config.yaml
arch: "mlp"
model: "image classifier"
dataset: "stained colorectal tissue patches (NCT-CRC-HE-100K)"
train_examples: 90422
image_size: 32
crop_scale_min: 1
horizontal_flip: true
targets: ["tissue"]
num_classes: 9
layers: 12
norm: "rmsnorm"
norm_position: "pre"
hidden_act: "gelu"
mlp_ratio: 3
inner_norm: true
width: 384
mixing: "cutmix"
label_smoothing: 0.05
loss: "cross_entropy"
init: "torch_default"
residual_init: "none"
optimizer: "soap"
beta2: 0.95
learning_rate: 0.002
beta1: 0.9
shampoo_beta: 0.95
eps: 1e-08
precondition_frequency: 16
max_precond_dim: 1024
one_sided: false
adamw_lr_other_params: 0.0025
max_grad_norm: 1.0
gradient_centralization: true
sam_rho: 0.05
max_steps: 27100
batch_size: 128
epochs: 38.4
lr_schedule: "wsd"
decay_fraction: 0.4
final_lr_fraction: 0.05
warmup_steps: 5420
weight_decay: 0.04
adamw_weight_decay_other_params: 0.01
Rows from block 3 of a small image classifier, named by matrix and row number. Rows with one number belong to one neuron. Each number is 128 + 32 x the weight over its row's rms, rounded and kept within 0 to 255. All counts start at 0. Numbers have three digits each.
After each neuron's rows are labels from the 100 images, of 14976, where the neuron reaches its highest value: "top examples" is what is common among them. Only what is clearly more common there than usual is listed. The data: stained colorectal tissue patches (NCT-CRC-HE-100K).
# fc1: MLP up (model.blocks.3.mlp.fc1.weight, 1152x384), inputs 0-191
# fc2: MLP down (model.blocks.3.mlp.fc2.weight, 384x1152, transposed), outputs 0-191

fc1.203:121129110074150141126129149174103146185134148115182104136098145061099136119095102144098137145140142081132147078199117165100103122105143120145151142020218083180142123126123131129085125210107109072147159103118118123124134159100115144101110126189117186131148171111111185150073066147126124134162132165128052146076089166198174117138120096124177152168157153177112153134139172181123112134164083135146093100096119157161080166107152087162149098144196135146159181124168189116121109097132108035030172138147096118164138142179081067155121151077115119171152110121159100112069050113153130135
fc2.203:099100128179148114103103182116190077139137062111132135137116144152171107174158115138151047100109135163068124170162138140115207117211046092080172136179113086041017134126143135132149100141145155135103081130107121175096119060103147096117172147144155131098090124108116123127206135130165109104204175163138141142166108140113099159145162127138074112077093087138090117182111095158162128090067117144145099162181140089129086131155168136135104177101102149122142130152130126096136170136123137111108124133113130124112105122164108190181114153097154117140085153083158125117165106149152155116
top examples: tissue: mucus

fc1.706:110158182123134142122114062087088118171158096162099094158161136114091125142116125122150123095074077116114133175158156112148137174089153151145154133086171108063192115176133194116169154140096095084134122130057082127038081141149122131123138125165139181120159143124138115126087176165140170165077085144128144148078141153119112123100152111055128131119136112107137076112087070164197092098130138108113120163042134105132189177095120188159188166129135059156083131087171065079127150092129091137076106134110162105150137105140110135168090116137166129095176124127132144160148159197187152096
fc2.706:097109096139070185104114184108111108103117153094093127124134115095192162153142099145161087152201114072166113136162156133095181132126177085121162100147099106171131154104109087172156087097122113166122097148205128136137138141083111083123105123122100108154145120108074133101161167109160123136144136074104056122151080149138147149102193061102114105128143118132100105150128163146135122121174165174112150029167175129124110162067162140108055160127166110117119164151114192167163117156080093107184150148134159114117132079054185156105125161118155123143118116142151126109136173094155058087
top examples: tissue: mucus

fc1.349:159152102153133138141214081176131081117123170127104116120113120145124072123104070079165107188113089122151147099066114163109117166115087115169131127209139161190100125159092119093085109087088111072148233134136118175106181145073112052132081104159145158147175180182116123109127128116113110102179164118118127172115143091121111073066132131140138127182123141076066079090113163123113169206150136192109152122108132153186126118157161151124077122187169097145117120064146121164142140084157135119150094168113127134156141144155124207097140126107126104173115170143151151094115135172146152187
fc2.349:128143073157105127116096130154104128145086128159095100123117134119177065139098090176127119108097060099129130117141137115064127109120088111103116074122169174134064132081201101130153109053146135134144120078133118129153146044156116153095138108187105104111104124156143069201127112062116120127144174127123127087160151145089147143116115177143119111093131112086043097108086180164078179091160130131106162122214119148106134125098168146080106164137165165145096150107116131079091139113126162124080096117139100158110122130079088063148117057158132095142106123116144109143148112084084124140
top examples: tissue: mucus

fc1.750:140171139121133109132147182119141127160110120135169107147105078125090167132104124142104127101164125142158092092122183113112138168056126150176164127140083107176084210155124113179146090160126133122109192116089139083110080150168115128090154136096107058099153055118188124147066120108133148072140134145151106162148126134131081164106143150137154102122158158133176114098093134146049149183117110169112083105104102088116049110142129155148128162114133142108157105162152144160131197150089110105087103139154162128133069150115120116197160129143114112114176146157107151195149156176127170169
fc2.750:129120121149121153084155123134142114093133119113123148117127108120127116139092154086171109146095128125161073110090106122088178158099114126127113100117115093118090142102127158218126071152074077079109077176120095135124129092084162127153111143098153113034146116101081105116116086180157150092109132153159090208194157069132136130138184157132121168135103099156060149152097090131106160178128103147168058175157101142115108118174173142083111088144067104104128116188107153161074168124155121091104127122142096084134104122131133168089100116126145117108164077111131115105154073112142148116
top examples: tissue: tumour epithelium

fc1.430:138131093144044160108082119090096154074072093131082124117125106152159148063052154113123111113093103152088111126183180128089048100122111119087140129053134135142129130092143151144142165105162134146091110084162101116135170133139142128074099160129114116131106096134078115103134051086152139145134171137083121056176093148128174187090146165118131082106144116179085101169162151118127150134084121091106097087110127156143112136129169108083187057093154182185052101191068092103153141121155137114180133154154120143140180155147139086126160146102159142116102134180191123123159074098100143183
fc2.430:165132111087149160165146114124124109131129184153135156164153134115118065100124134147076182140105097114132146166152177114177064133176144156067102208121083083163120122083100156130127130086144130128132141165124117107146098153114133164147104060156115175132056097104147139156153176172115128073189118130127173173131119126125125111084071113102150122086081139143133110154125088099139080115107096142135109091161151122132171120128129123195093117129143163120158155150101146113110149174074107146089087148044129170153134187118077158135089172116119116106076099080101101115144142136134112133
top examples: tissue: debris

fc1.539:120140157103143135085163111080156160088076145149099171090123135145167164093158129118122124154138119093152103180144133113181134150122127076152132110166148157120124118096187123170137075142084149135157160181064162174190187131118128077169117119117177114103187078169131140098099106135071122086114144094140167211053197122161147088131148162133099161091153091078170127121128126147140167141148116123095112147107145107143112092083150106128093116157160121183143133086144149168146155114160141101123158159089108135153138108075133130144142101154099106126116136135154108171131168149189153121
fc2.539:097155161099113080108133055123136093107111139168090154132078114096104106113130207097106125135090132081191079113128125107144146131152157146121147212100104156134075126098141177143137116097151119072112124102141098141122187127097115100189163132141093118126133139158168105121088139166134116038117186144099158141135137060183082111098163115108115127137126166104081132103103144076150108134109124112120110173128182128096145131172084100094167061137111155125144092145105156114181106126100129142139145131120094174094099145144126134129161122117138137125079088128120121105116098157148059199
top examples: tissue: smooth muscle

fc1.462:108101122134144131151099152137141131123115103157177086130126151091084081147039141104152116224092055059192104134078141136108068053109130131044135120154100094196110071181112089120153127149118106116150146125143150113124145131127133159127125151108183132125152158145085088142126134090057143094176113135160096153131134154113138105100097139129151112124121194116118204147088114125068142043155161157118156137101098132102096130118100089128102174158077172100126129149165170145112076127115139111131155219070102131107112114131103116129160143083151126121123099108146130092159171190159136068
fc2.462:111117192168201126061133155068110127102093102138143087182128130127129174151090154083108077153085169166135111123145135151154151116109127126160114086131067116110134125144113176114080145139076162128163091150149190116122119183195127125111151122142158107094160045059120116132172125157137125142125148115085116129110135098098076174131141128119132107123118100164142121145126132105133139156145113199146078145136143146122117175138178185150203059176116164149127155107120089170131165145083162183153091031084122097117116126147179171150125130153193147114150178109121060069163130130146026125
top examples: tissue: tumour epithelium

fc1.444:106118173181130132072088154149108158110129121087163105202127081128082159145123129097087093157158149199170131114205161124112196130108101168049123224111068083126055123156118164157110143138141119078120201131127139118121073118077146089113134099133151168114116119078150105132084098102115140090061114162157132111096107121130125116200080141106123162162115175148106107120139137206131129116120084120131093122124110090136137098133155041115104093146116060112163155153134146192105138109168149121174127091149132134123101145187177087118166139124143113164093061153061120131162093103091133119
fc2.444:118122130190111153095114177179145094110205076092193052141124097134165128093141166165062111137123136132126104116137114140127117115070102116093159055112105112043122167108124180183118150148067112089156075174160130147117124158122127126151104140136162155133088092093113147056086088181153152131173116148175143151153102098125115178134162123116134174156119103135107176097159094171182151137084123148155063156128123176084129058114180094091147107140092089096135155087139151153124211159145151141084080103110104129112149112137109185093117129147134096153126159076144118111150119119120124100
top examples: tissue: debris

fc1.504:110141120130184146140099115108098161091092158099106158132131144115170119146129136119132141117056103102076139145152156113091135122150174114107094111129145127123147163083164124092172119193105146149204192155114086136128117129027121089143137138123173099131153139142099180135182107119095116181118102119098151157099154157168150165187186136112100159062125144090118109113115176097136165116167123116179161117151118137133121080068146166171113061152126117172082144157112164135156113165154135094134135165108106118166136155081129101153178117112172067116127110144092139097194101124155091078
fc2.504:100153131117126075124119114108105107142129139138118121111113131082107083112203158115125136099152190120217111136105119116103194141133120120132106120084163138112125120095135108131108141105116106076124109112138149124120167152140100145170123126119084121136090130161143170163124169137177129059136151147135147099116120105125085138105102097127093067137183134157084137136124073083137137185097170115143146220071177115133129086167146171093164077143166135108092106126165217137137157144128190091105114101138163155080141067125169148125142100119151179106113131129156087135143050137166068108
top examples: tissue: smooth muscle

fc1.79:104128168142162146181116160135126127189111121128155114151129119142118147165127137142131110140104170122109122181123118157100093132165168048155169084109114087142135128135090134059139147192054142157050154081095128093146108167069167232083176146205148136121104099104112112115147141139142116133120100165106135125084141162135143121122166084110091047185195180107110117116164104141125102141140140181136114145125200149166072127162104104092157157113086142156113171118102112135110166114159111130114187199132146109166154173123134125121106137145119066153101069140191119106142174101144147088
fc2.79:219116124118094167069191078158067161149132158062128153113153110094139183078087120130109117096098150107117135152165149119155122143093132162112110114121139195114161102138128153196137136149179099136189139166088145114148125167067079078140110139096105150117151142070107085123058152087105119097144071117126126067102116124142132103145082115094156176154120148124145084121117162046133122139136075053089095122138157140148123139137188132159124122094088175152126132125151084157119147149143099122118102161179078154108097158175163069110172118100122142110185149094059098163145107195131174167
top examples: tissue: smooth muscle

fc1.297:128103186138158155125157161176164115129067165109196111194077102100132141106163136150073127145129169137160139194124138138165146128089086134125203125096143147153057133161109166104164162138173146096151115132152178117157143143122106147111114131137152146118168172149150136144116133098102079093105083123151125076167146139134089174065165124107120116089125088125140170115170141159142067063166130117206086103143143129123143112115111101123096076135175155144160112096132156177170167169140140137125111101127088113060132098114171207135176149214139115170158162122122116128161124104119104162
fc2.297:135112142160151110086157140170140108104096108121131125158119095129144094138123175114124088110085155140151064095120099112119185166125101143088167096118075088080027167114136104158113110178087158075122076156082120123108120115098152153148122125090130150091072106117056112105121084139136126172137174165148112174190094077104131156147168124135133156134111102163085137147093080152114167215099113131151069172159104173124088110162176130147100108090128089061126113153143112129101231122110155110103099101140104101124109111145093186104130139135127133134131094098167179111133080146126130120
top examples: tissue: smooth muscle; tissue: debris

fc1.214:127144144082110186116141151151083117092124148081158075115061080145122183118144149120124104143145157163165106072138125136159151110137126155131127160112168131117099132125103135111149140135119075075069162099140165122055044114106122126127162134164122163161046154112119154124147170103134129158091126201128133099120160102164124156188134195122154138173173148096161137132136206180132099127094152135098141126172116155146055118077120125111097128192090130181188146128134184118138153135112138095079117116120087141113086127155174127183093154162092150148107109158114122130172172163126164065
fc2.214:108096132112142141087140138170154133124100112134149121125139101093117115140126156115072112133136153152141050054144064138142183167107081173110141097126054108055112146102130142179120148160070122116117083123146093123143126135115202118141105115138132190135103104111086131094144093138119117156153173157166105204177110098099137165105170132113110149146109080143081108162137104134153124200116151129151057162171123125098102108165193121129115121082098103068099106145131117139113205101134128129132099102086118118154098074135120180102135141103137128143125122064172118124153081108150124100
top examples: tissue: debris

fc1.532:165151112112125191117113084137129129127084106072143129129104168110120137090131171205118107097140120092114110101099094148163143096140112113102086142113156102209060157055080080164175170144103113125110140108032102115142122156072155104109132123120116105101118164114062160111173095116096104147102125144108137099060149125091121087142120122099129174109140135128046119106140135099085183174094095096162127177167106192121142080160073131086159140122126100143125149113094127146144113147102153125111100186160122150111150173101074157091089150098124112155130154139193165145135125121061115202
fc2.532:140130133149146091122150139157173115154123116141121105151076112120166124123149199087122127214121135160145105105132152104141140179143069114078107161114070131082086155118139181138109162106145121128104075111119106157128135147141124125125067095142130141069061116151117121121150139204121189115132143150167094168149204117094086159108141114156152151143125069135099119154150105140115128185136161106131104110160141183120118136140196097129096149141106081098168066159140143106128228140117102127094085080119111112131111121096046169087097092144143147111110087098166158058128107139162181093
top examples: tissue: mucus

fc1.309:085087121185117146026135141146122140154126085102108094183119108106107106139112132135174164153163160160124167185107035145152150145148135136180221077127185137144127105162108200161141115210153137128084091093059062141111143128094146109140162148106097141142130110129152168112136095136203085142152110069146092114087121146154078128042115114124120147039149120119178120138118096173138090173118165093143145165124142140119162098107130168138159117149072124162096116135155092150102147089113090085148090058164126098082124129109112135102132122156148139125124118159137136106162096183115082099
fc2.309:117078133143159143058174159153122120102136090179128153137085136085160148132119125083111126132090166119131102106124092071073144137115067109133144143124056129092072154090162156110106131172115127107128117163127081136171124162124147172127124136103113129111113064118093149116136114123157130152114180143150137128168121110103110128164182103146118158162090098134099118157093121148147149181142113132190109158214111145126090153198176137140138096143075127096094142181115128151100184131146091116113054072176117115125120086114114207051141184086179129170149098110154144132174082094138111091
top examples: tissue: smooth muscle

fc1.249:156076091125112134135078167104159160093141085181189098059084116150070117145176116122079089113068078149135098129101167124126077107118129148122069118114100082190076123145120179170191189088068148103133153156147125122136137055136195124183179092143116131140077109119118120122160118145147139124137104136174088086196134150143103132109118105106104072136144113157082174115099139098091173135086187121075106116127106123124142177044139150148129146159082112153090101100132154184130145131117112075121094156155115161130089113126150114097086127155130101143102113113142099150108148158110185132
fc2.249:138173093141136161101117110088148142138107120087107147148114162121167201174132140079178178115145137107187135152140184195157180128099159084158160119141183210154179143126051121090103087179138124146099146123120138144076178174073088136087103167097143111155138118148127143140139183143130118139118136137077126114101133142116162167152127087114134130141081168071156074105152103184115101096189106153152144146092137123135093167168104136094112155132225115106131163109112060065137109152073116132098160170117088105120100183125111125131116162112147191133120131131094142133101124108065045133
top examples: tissue: mucus