config.toml
crop_scale_min = 1
targets = ["tissue"]
width = 384
loss = "cross_entropy"
init = "torch_default"
optimizer = "soap"
shampoo_beta = 0.95
eps = 1e-08
max_precond_dim = 1024
grad_clip = 1.0
gradient_centralization = true
lr_schedule = "wsd"
Rows from block 3 of a small image classifier, named by matrix and row number. Rows with one number belong to one neuron. Each number is 128 + 32 x the weight over its row's rms, rounded and kept within 0 to 255. All counts start at 0. Numbers have three digits each.
After each neuron's rows are labels from the 100 images, of 14976, where the neuron reaches its highest value: "top examples" is what is common among them. Only what is clearly more common there than usual is listed. The data: stained colorectal tissue patches (NCT-CRC-HE-100K). In brackets: how many of the 100.
# fc1: MLP up (model.blocks.3.mlp.fc1.weight, 1152x384), inputs 192-383
# fc2: MLP down (model.blocks.3.mlp.fc2.weight, 384x1152, transposed), outputs 192-383

fc1.528:116106157140102078085119142159084088146078088125120160143102102144129145115132145178083163181150080080172077106138138134102144103148152114161130076103142169129134135117068167076087143157117076080190112143151134133146123161148094154111141134078143152104113127116170132140119101226101130132137125109146149057124111134169115098137139078109126094080116060116072171138118144108076155172136097074155173129186071113144096121073138183109152133135073103155091147115092139126067154152150118122121107144162134127181146140184141094153130122122076119128135109136157130126143168097136103098
fc2.528:105145082089147145140164115156166111108043182117122087057161111121160057130143117141181093129181130078118134097055155133074128123162086163092122126114143123168099151110140141137167144172144115162166110090126173190171125101086137184103095132131155173096122144072153126159108187094113143089156184183118161192170138088102097112196145165122148106162137076078131165151175175135119128158149166171149106141114131102143164149083106128170083124130105086091181159147086156163142172156048151144115094059172116103098155130139115112157144159062121101087100102126191149156123143090062167129
top examples: tissue: smooth muscle (31)

fc1.655:096139089127086080106137140123149160097195152170111100090173100184155154137148192113151136111140180120128144166146110153095112183190144141102161150117157083133165045117149151142159099144098163148117160148164152114152111126124171119154158116084132151130145040132083160124152160121132172118124119166133098089084086121115167111115134141172156155116135158063068091164037178120123127149120101136103139156106109118145131130119108128148065164158152102107025117148117079115119123171081174088107134115137190158108092143086139095091117130123180100131136164119118051062192111115143143133
fc2.655:119164134142140121077158114172139106077140122162098191159142122074134118100092147185129133138193091107125114211114101099136166103123135151166152118114138103108126155116123158133153095174161134179094086119156131123092144085172094157088111124150146094120145180095150114128116132154151188091140110149148175163152110092211172104185162085122106160160132105092115131103123149160109145123155123134158120153086134169152168096091130131103110104216073126116083077110172099167146092164036083149167105124110190140153137118173157076090114131095120094105096192042170157088102085138111116142
top examples: tissue: tumour epithelium (40)

fc1.128:142149138101180129127159154107075132128115087139069121164108100158077139121092178126152078133148093123045147126161083136126145122146124164126148114183123139144081086092127106103107141076174110225106153157093181116161164159104122180121171156103143127083138103131111076131085123155131105182102153115099115127163132097097166130144089093139127183076110145094073154175163093123146187111113154082183096086043103161145101114133050093158108103160098093137128163127129149112144098134105153130153152109108124127121136150102128074088111147162185143124168180137138054159123116122142125121
fc2.128:137138189096126119111142099124133119126102174151110199086113116120127133126155086117120081150132123160160077091115112143148102034134061155095083140171124107108086149144123210168095071154089096139128078135105188098129087183153159140165083106148172138138130101161118084094189141143122150138102144134124128155112106049150071141172165111137126152077204161126124118170177191133102165141163116109094150130166125097147142175115127153084076063141078115103132162089108137133111171147096120192104177132166151102087147142129173106147122119128119085047161166112160164102060156133129127127
top examples: tissue: tumour epithelium (52)

fc1.752:106098069111136124102103160103135124114080180156105158070102093091095077121124105175125129152114155169172131105141126198126105106111091084142158119142145140175106171161141099088179144094129078134089117097128135102144141118123103164114129100088100119098121125184120042123115113098070098156109126128164160126089108148167045148124136116198150122132059098158171129127114145158182163186116091108137168150138160107124107147075152126135141106134148082157122041128176098084104166107145140099120140082116114209159160103129109127105172090124104177159077176150140161134097124134166099195
fc2.752:100146119099171069035114107159150136133086153167117070122162103125145149181145136152127124084117121109115098191175143105171128166109102145167115130073148161122089133107136156105119111125148142190080172136146089129158190142099181188104102149150093118084148193115106173151115154161128141135119155141113111060119118095175141148169066094167141148121178103147134110107104135093059120091122066139141147151096149162158128083117135120093141107081129128123084191117117111102139095142137066159156128209122185116112087128149108144105106125108184100128106124121145089067133117164119120088
top examples: tissue: smooth muscle (32)

fc1.498:135160088110156163081141138126131145177112181163130146128130140077149109139135153169161135183113157052190152135119193131066094151143150097126187126097111130132098133103117122057122069120073170139108086110194144122096113071117180159097113147156134128096089146142124173161109100077093089112216120145189145112083075119121124112139133186141083054123142110158108045082140144150102157138098106104132125136080170156113121163107150086113104157133118108081128042054107104133172145142058135130092133108127154135080106178144099106130081118109156123128119161058119149119098168102163147194
fc2.498:136130162095121096079165090148129133119120099120130075190144104154171142148142178146151106071137071118107123206165172131168123144148100133160090136112145119085085092148149169130147123150140102141115206191130079115152131143115156126093100156184045144110149128065088168151104178189139110129149138127128089073131105058161146196155095112050149125126133079118100119134122169135110116093134086096152113092097150108145132100091114133077135108113108126110107197184167141080120112115179131186197070171137174084150145122188085112118108151089147193122114134123124096129118103129128132127
top examples: tissue: smooth muscle (34)

fc1.34:196084113150127125113119100132145114185093146124093149102104115163127133090125168127116123194088062165200131182115039104101123108085084152121159077178074153115086087133130099097149099093135155174126089112211077129172124153101172114136153082178111140167124103127132105110124114150152169164098137172149142112094140133069102155151103129135131106116104120123165073122058138137070158099089105080155131139144194133172155160166100109128087091122084090089077120115149132082111108142104172109083150109154113127093140114120164169124188097173111134158109103146102162093101120116154101138
fc2.34:169134143118100136129204121158087133087093163137078091167112034144134113147149106103159169133150081161107115120098095124127180180105123098158155111146196096111165112151116099095141138150159100063093119115116157130162149139134127092151119181088102162112089124097103114133073081124106104164132212144089119120187178115142154118106144200121154101148112098094139201120118103119215165079141102137160098185089177112168161148115122118138139105148121120115100154147078157142145130114121195119144110099106100085150136120121128149137088102090121091133095134107121111159181083154075172131
top examples: tissue: debris (31)

fc1.577:088107121137136143173105098170103143075082102124137119111118118100091145138147170132179109192079109064131083170139184078116121088130112074156134134109145130104223124116110130146135160128113179139140145049172139145139180100113114139135108086136118126095152119171167083120091155159050111180093107129142132069170183158106116170122085111182087109137131094061118089099155117134148153173131129170123161123101148117145090113125170121118109176124075126176128107193109114120117106114165134143133138110074098156171172079098132068175084138105080137133111065140097118095114138163085122103
fc2.577:123126124092102084156107156095142143143123090099121117124099090124110086099140127145130100084113139136105221131155155141187144147083123106114155144079150091107183107144151104156149139102113087130167089163065179094101089157079132081128113174123088144129146110144159109125145164122092143173085142191125149119170104182071126143106074119097179125076156138170088182142116131082114111135186137105110177115147119163120096085146165124158152172141170134127119103077136189151114189112142138143155110109112085108095159188127119114140099126159079117140132134166116133112108191107122142191
top examples: tissue: normal colon mucosa (32)

fc1.257:128137143159139210130110151155111118092129113187131164144147134079120132148110145108135085195099148081142075119114219039095150173135149103184136071177161134111191151132103120143063104116131160162126134139159170095078097092119143120114122153115161125149138149159177134180054125089096142131100124094162099097138145139171180106138120094163102124112141143171144055113126149135132182086179134143131164081037194126088115134122181207149073126169125110175110134109103143142136089109189159164113089115125140135141134127145109088174152095128155159101146113093123138103121156163129136133
fc2.257:044147116092102151068119120140112137089099145122095194138103150116138089085163141123111096090214153123151094171116127130120157171134140092139124135138124109141100134129168135070124088149138134154140104198162143130095066153071176153069088138124091121103124226102109164095152172124203140132122133120066158166145163130137217089196081077085194203156131129142114137152133182142064132104186108143158105106094142158126174102111147141118088169208140089122117130156154156169075089160051095132132131166154139132127118149153111037059102098130106138070121174058120137156148109171137078161
top examples: tissue: tumour epithelium (35); tissue: normal colon mucosa (31); tissue: mucus (28)

fc1.661:117092133160152113106129163137145127104102118124182134168111082163093088148154178132138078103142117093124050141134140150134075064143094158071092095154117169177177102130137166126132126205152122106104150072118129121094128132098103141130236142094174188093074143133138117092138153142079130126155153161145075115163162152137097139105103113121129135138138154150085108148169109112147176149113154169110121090151092145171127116152139127116140113156104060186117183174153062132117145093206056121138117072136107147173153168117061128092158121151153089166139108150115136088131182080100153113
fc2.661:107157135090142100143095148120128155142113120140114103083112110107127093120158120094156126116086113120134147112103119091127069121099130126045160167096154123107188073120131118165107149144161066144136129171105213092127137133056115091110082118100101172112187091170113139118197115104075124170057117167137141125099123146104132131106074119110143100081158075199110155137166101131085157148183195107094169091115105116110128120164137132134162176111193142130115102128141139132109120117181174138119136125148124099096133205102085132164118160174074126145147090161138112092121194120164128171
top examples: tissue: normal colon mucosa (37)

fc1.166:147098104133153164112159093102109122131092077125113104170138131127160112140094091080117106108146090089140139143127085114062166131137129117065162197083106204111076170136130115112163095154194080101178179169107136143169170196139139187154131175166148086144143093086138105113133064140210166104168137135068153162132135136127093163144088172152133107121124129133139191188161087113103096117067172135108093115132121110109158102112124087115109139168120106127151137190146125144154141122025129103117138162165119118087093174172118112100111105087062151078170138105144102136103120140120134159
fc2.166:150162174121108088115121118106120136173169103130139194097108106082141160120144100164170130157191160080144122115054085124115153149079127133121107166150101092132097076131160137099124145115129142149101136088138131081167097157143125127099158092048124149125130135065161089122154122213128157111136135084125133143098122154062130110149128160137184140146147107142065086126096200196165125096146193119058176146115094154112105101128176116113116079123117149095078145119070173077080074118124070090134123132154172185125126080138138199128161072131079073123076142144107152134133106187173113167
top examples: tissue: smooth muscle (35)

fc1.471:108094106094132168165119121105138114129188113157090142082136098133166038081099184113095108149182094143084140148101099111121093171152171079131093143107153115138167092151149077151153120199107155163135090075076120107136074117166138151113142129145116085177113140137164118159096136120141135081077119096200136140145104120149113074114134158112136148177197151155122137144139171120171113139133134103116200131115143084108165062086134121115093193164147167111159164082138158080082126208106171115055116073113178113136081196110107117107098096122097072144117140153110160122135147151087143111
fc2.471:043103091122163146082170131197138156078124144183128190155128133122152097086113160164137150107189156111129080197131132113125122125117208113122142135118112103152111170137168153124152125176175149201117092160191154144096143114152133191066109108146134081127123184093148152138147155142133108071123108097103187152143104114212177135185083097156104161184117139104097115121128142129099124119153139178157123134091159191149205105135132156131116131171100091109116128138184128144123063127028096138141122176132170143135093122171101069060137124093089130109091172033133087100120059155169102115
top examples: tissue: tumour epithelium (39)

fc1.144:107084173139119163186105119118120183168162165081079159130123120132121127119123078164159172164166140150130204125136177139135174102084144045128130136066125126145129176131153130159126137108092158077113143158134131120077149140135134120126121125130100130075133112139154110084121128159153141104107137135170164100085111100089134047142112150101095101171135050181103170137147145186137085110135124151140114127156161113156108096088126125138098188105129169153131080181113224120145087166117172146161121143106127167092167105173125110109108103121127186077067115132128085124111131150111098111
fc2.144:091111110100144116158153127135165145185168164142184100178095147087084062128116141068124195083117136160064164113116098136160133022115091134085141116059108116147159110125085169105174187179145115116155114099133167116142157112106114107140142189066139089168113100184131132147136135137073129135131139098110177123116138139181123113089145121126176113065159141121085111106146118169141150103101140170105164154107122135102106143219184122106143186087095158104137145092127127129057143072141153160120134098105119116084105186135126083156132112137067083074129144094143132186172118145164177097
top examples: tissue: normal colon mucosa (26)

fc1.367:118146097160143138122049090107137133151158129159149239195147121105118154128138158156190098193141158130181046147128191113156095095101069130114102174156108168077160156068065170125122118114173120106122097150063112111118124094135101116101082163123151109145138108122162215076125116130084133181088133131162083116131105139199174136139089102129155143132157189180129105078123088072129117091141118154145087102102177084059114163119097202219155131161177094171132072125102149137153102098095114122106084142152140197113119095120116086130151107164140098121101155131176196136127176183175126140
fc2.367:030137133152152144096126129147125153111085171167154162145105116115144138113142107129135155095188175152137096137130153162109129109127165123137149132154126116132120163162141148153160105212166174186140131151199175143087142068129141195101079079140159107137130189071119115105151178116140109081123120119108189153144130100167142123192116126154100181190151142161093086121130137118096134154125112156142108173075176214159190116121135153101100114143142108119140120128202137090118042123037093142099148165159165136122102141173108095014149114134120103122126197011143078108110096159160109125
top examples: tissue: smooth muscle (39); tissue: tumour epithelium (34)

fc1.686:116116124143170152110089120158147155089088095151150128132098104141109109145138110142116105143032156194162137137095126118115119095123159115184160092157127082140122083140108125125113120140114087101141056150134108142188130116137122090084091065174148106128131105133148077119124168137142100188057120135115136136151134177157091210116173102105134068091100147103125113123099089159070103156184063104119144143187154093150125148095110105144121087178151116118098146083158118134101143148115186122086105122124106197109136130085117163083168129133105156182127127120158160096130132090113087128
fc2.686:095069132122162074109138169167088142120119133154120085135108063079152119155114143152152138100138172106096145144172153184163160145089152132146145088081109106100122144145100159113078136172247139136092138145145150150117157154135117123104124123126140086173079177140093152107110085140141156167129148107114143136177122148158203109121084147166135151105108156161137167174150132123141161110117090146216083190070218150172226163127154154126115121163116155141130113138159144148116158082059156128068129128132139103133121110167091103084092116158093088130130143071092116116079124155123138156
top examples: tissue: smooth muscle (40)

fc1.673:132070139113129244143120141128179204156105181127120115122128134133145147137124186163160105186091130141156186170063170111130127147067149078172120121094106117046150152108151129149089132101065195125093098136125136083140162114149142125088196089169154102105160048159088143142039152099122078121104080108177128110054141089168149136118093110136113083155095063172106103156117156153139155147130117128120134185117171113136148146112120133107145180142110122124109065156087150126177126083151245101123091092126117142117177076118113113137112126095137146164106163118116084101152142132153171157
fc2.673:018161119108167142097143097229118128109120136187146091139140130059167102104116127133159137136106118098101085150127164145112144079158175085140115110121140133159152127118123141156135133193195135197179164159156133139107168101124145196077097136139124082109123171111111141114159142138122160105139147134052141151130148124171126148198091115144102173126126137117127119116163099141115147114100107121149099159058156215180171107154129140136108147125111098114157128124220128089091111127038073152109146215112167111153119157152088070034148145122096105124119197028105123105097093124162106111
top examples: tissue: debris (35)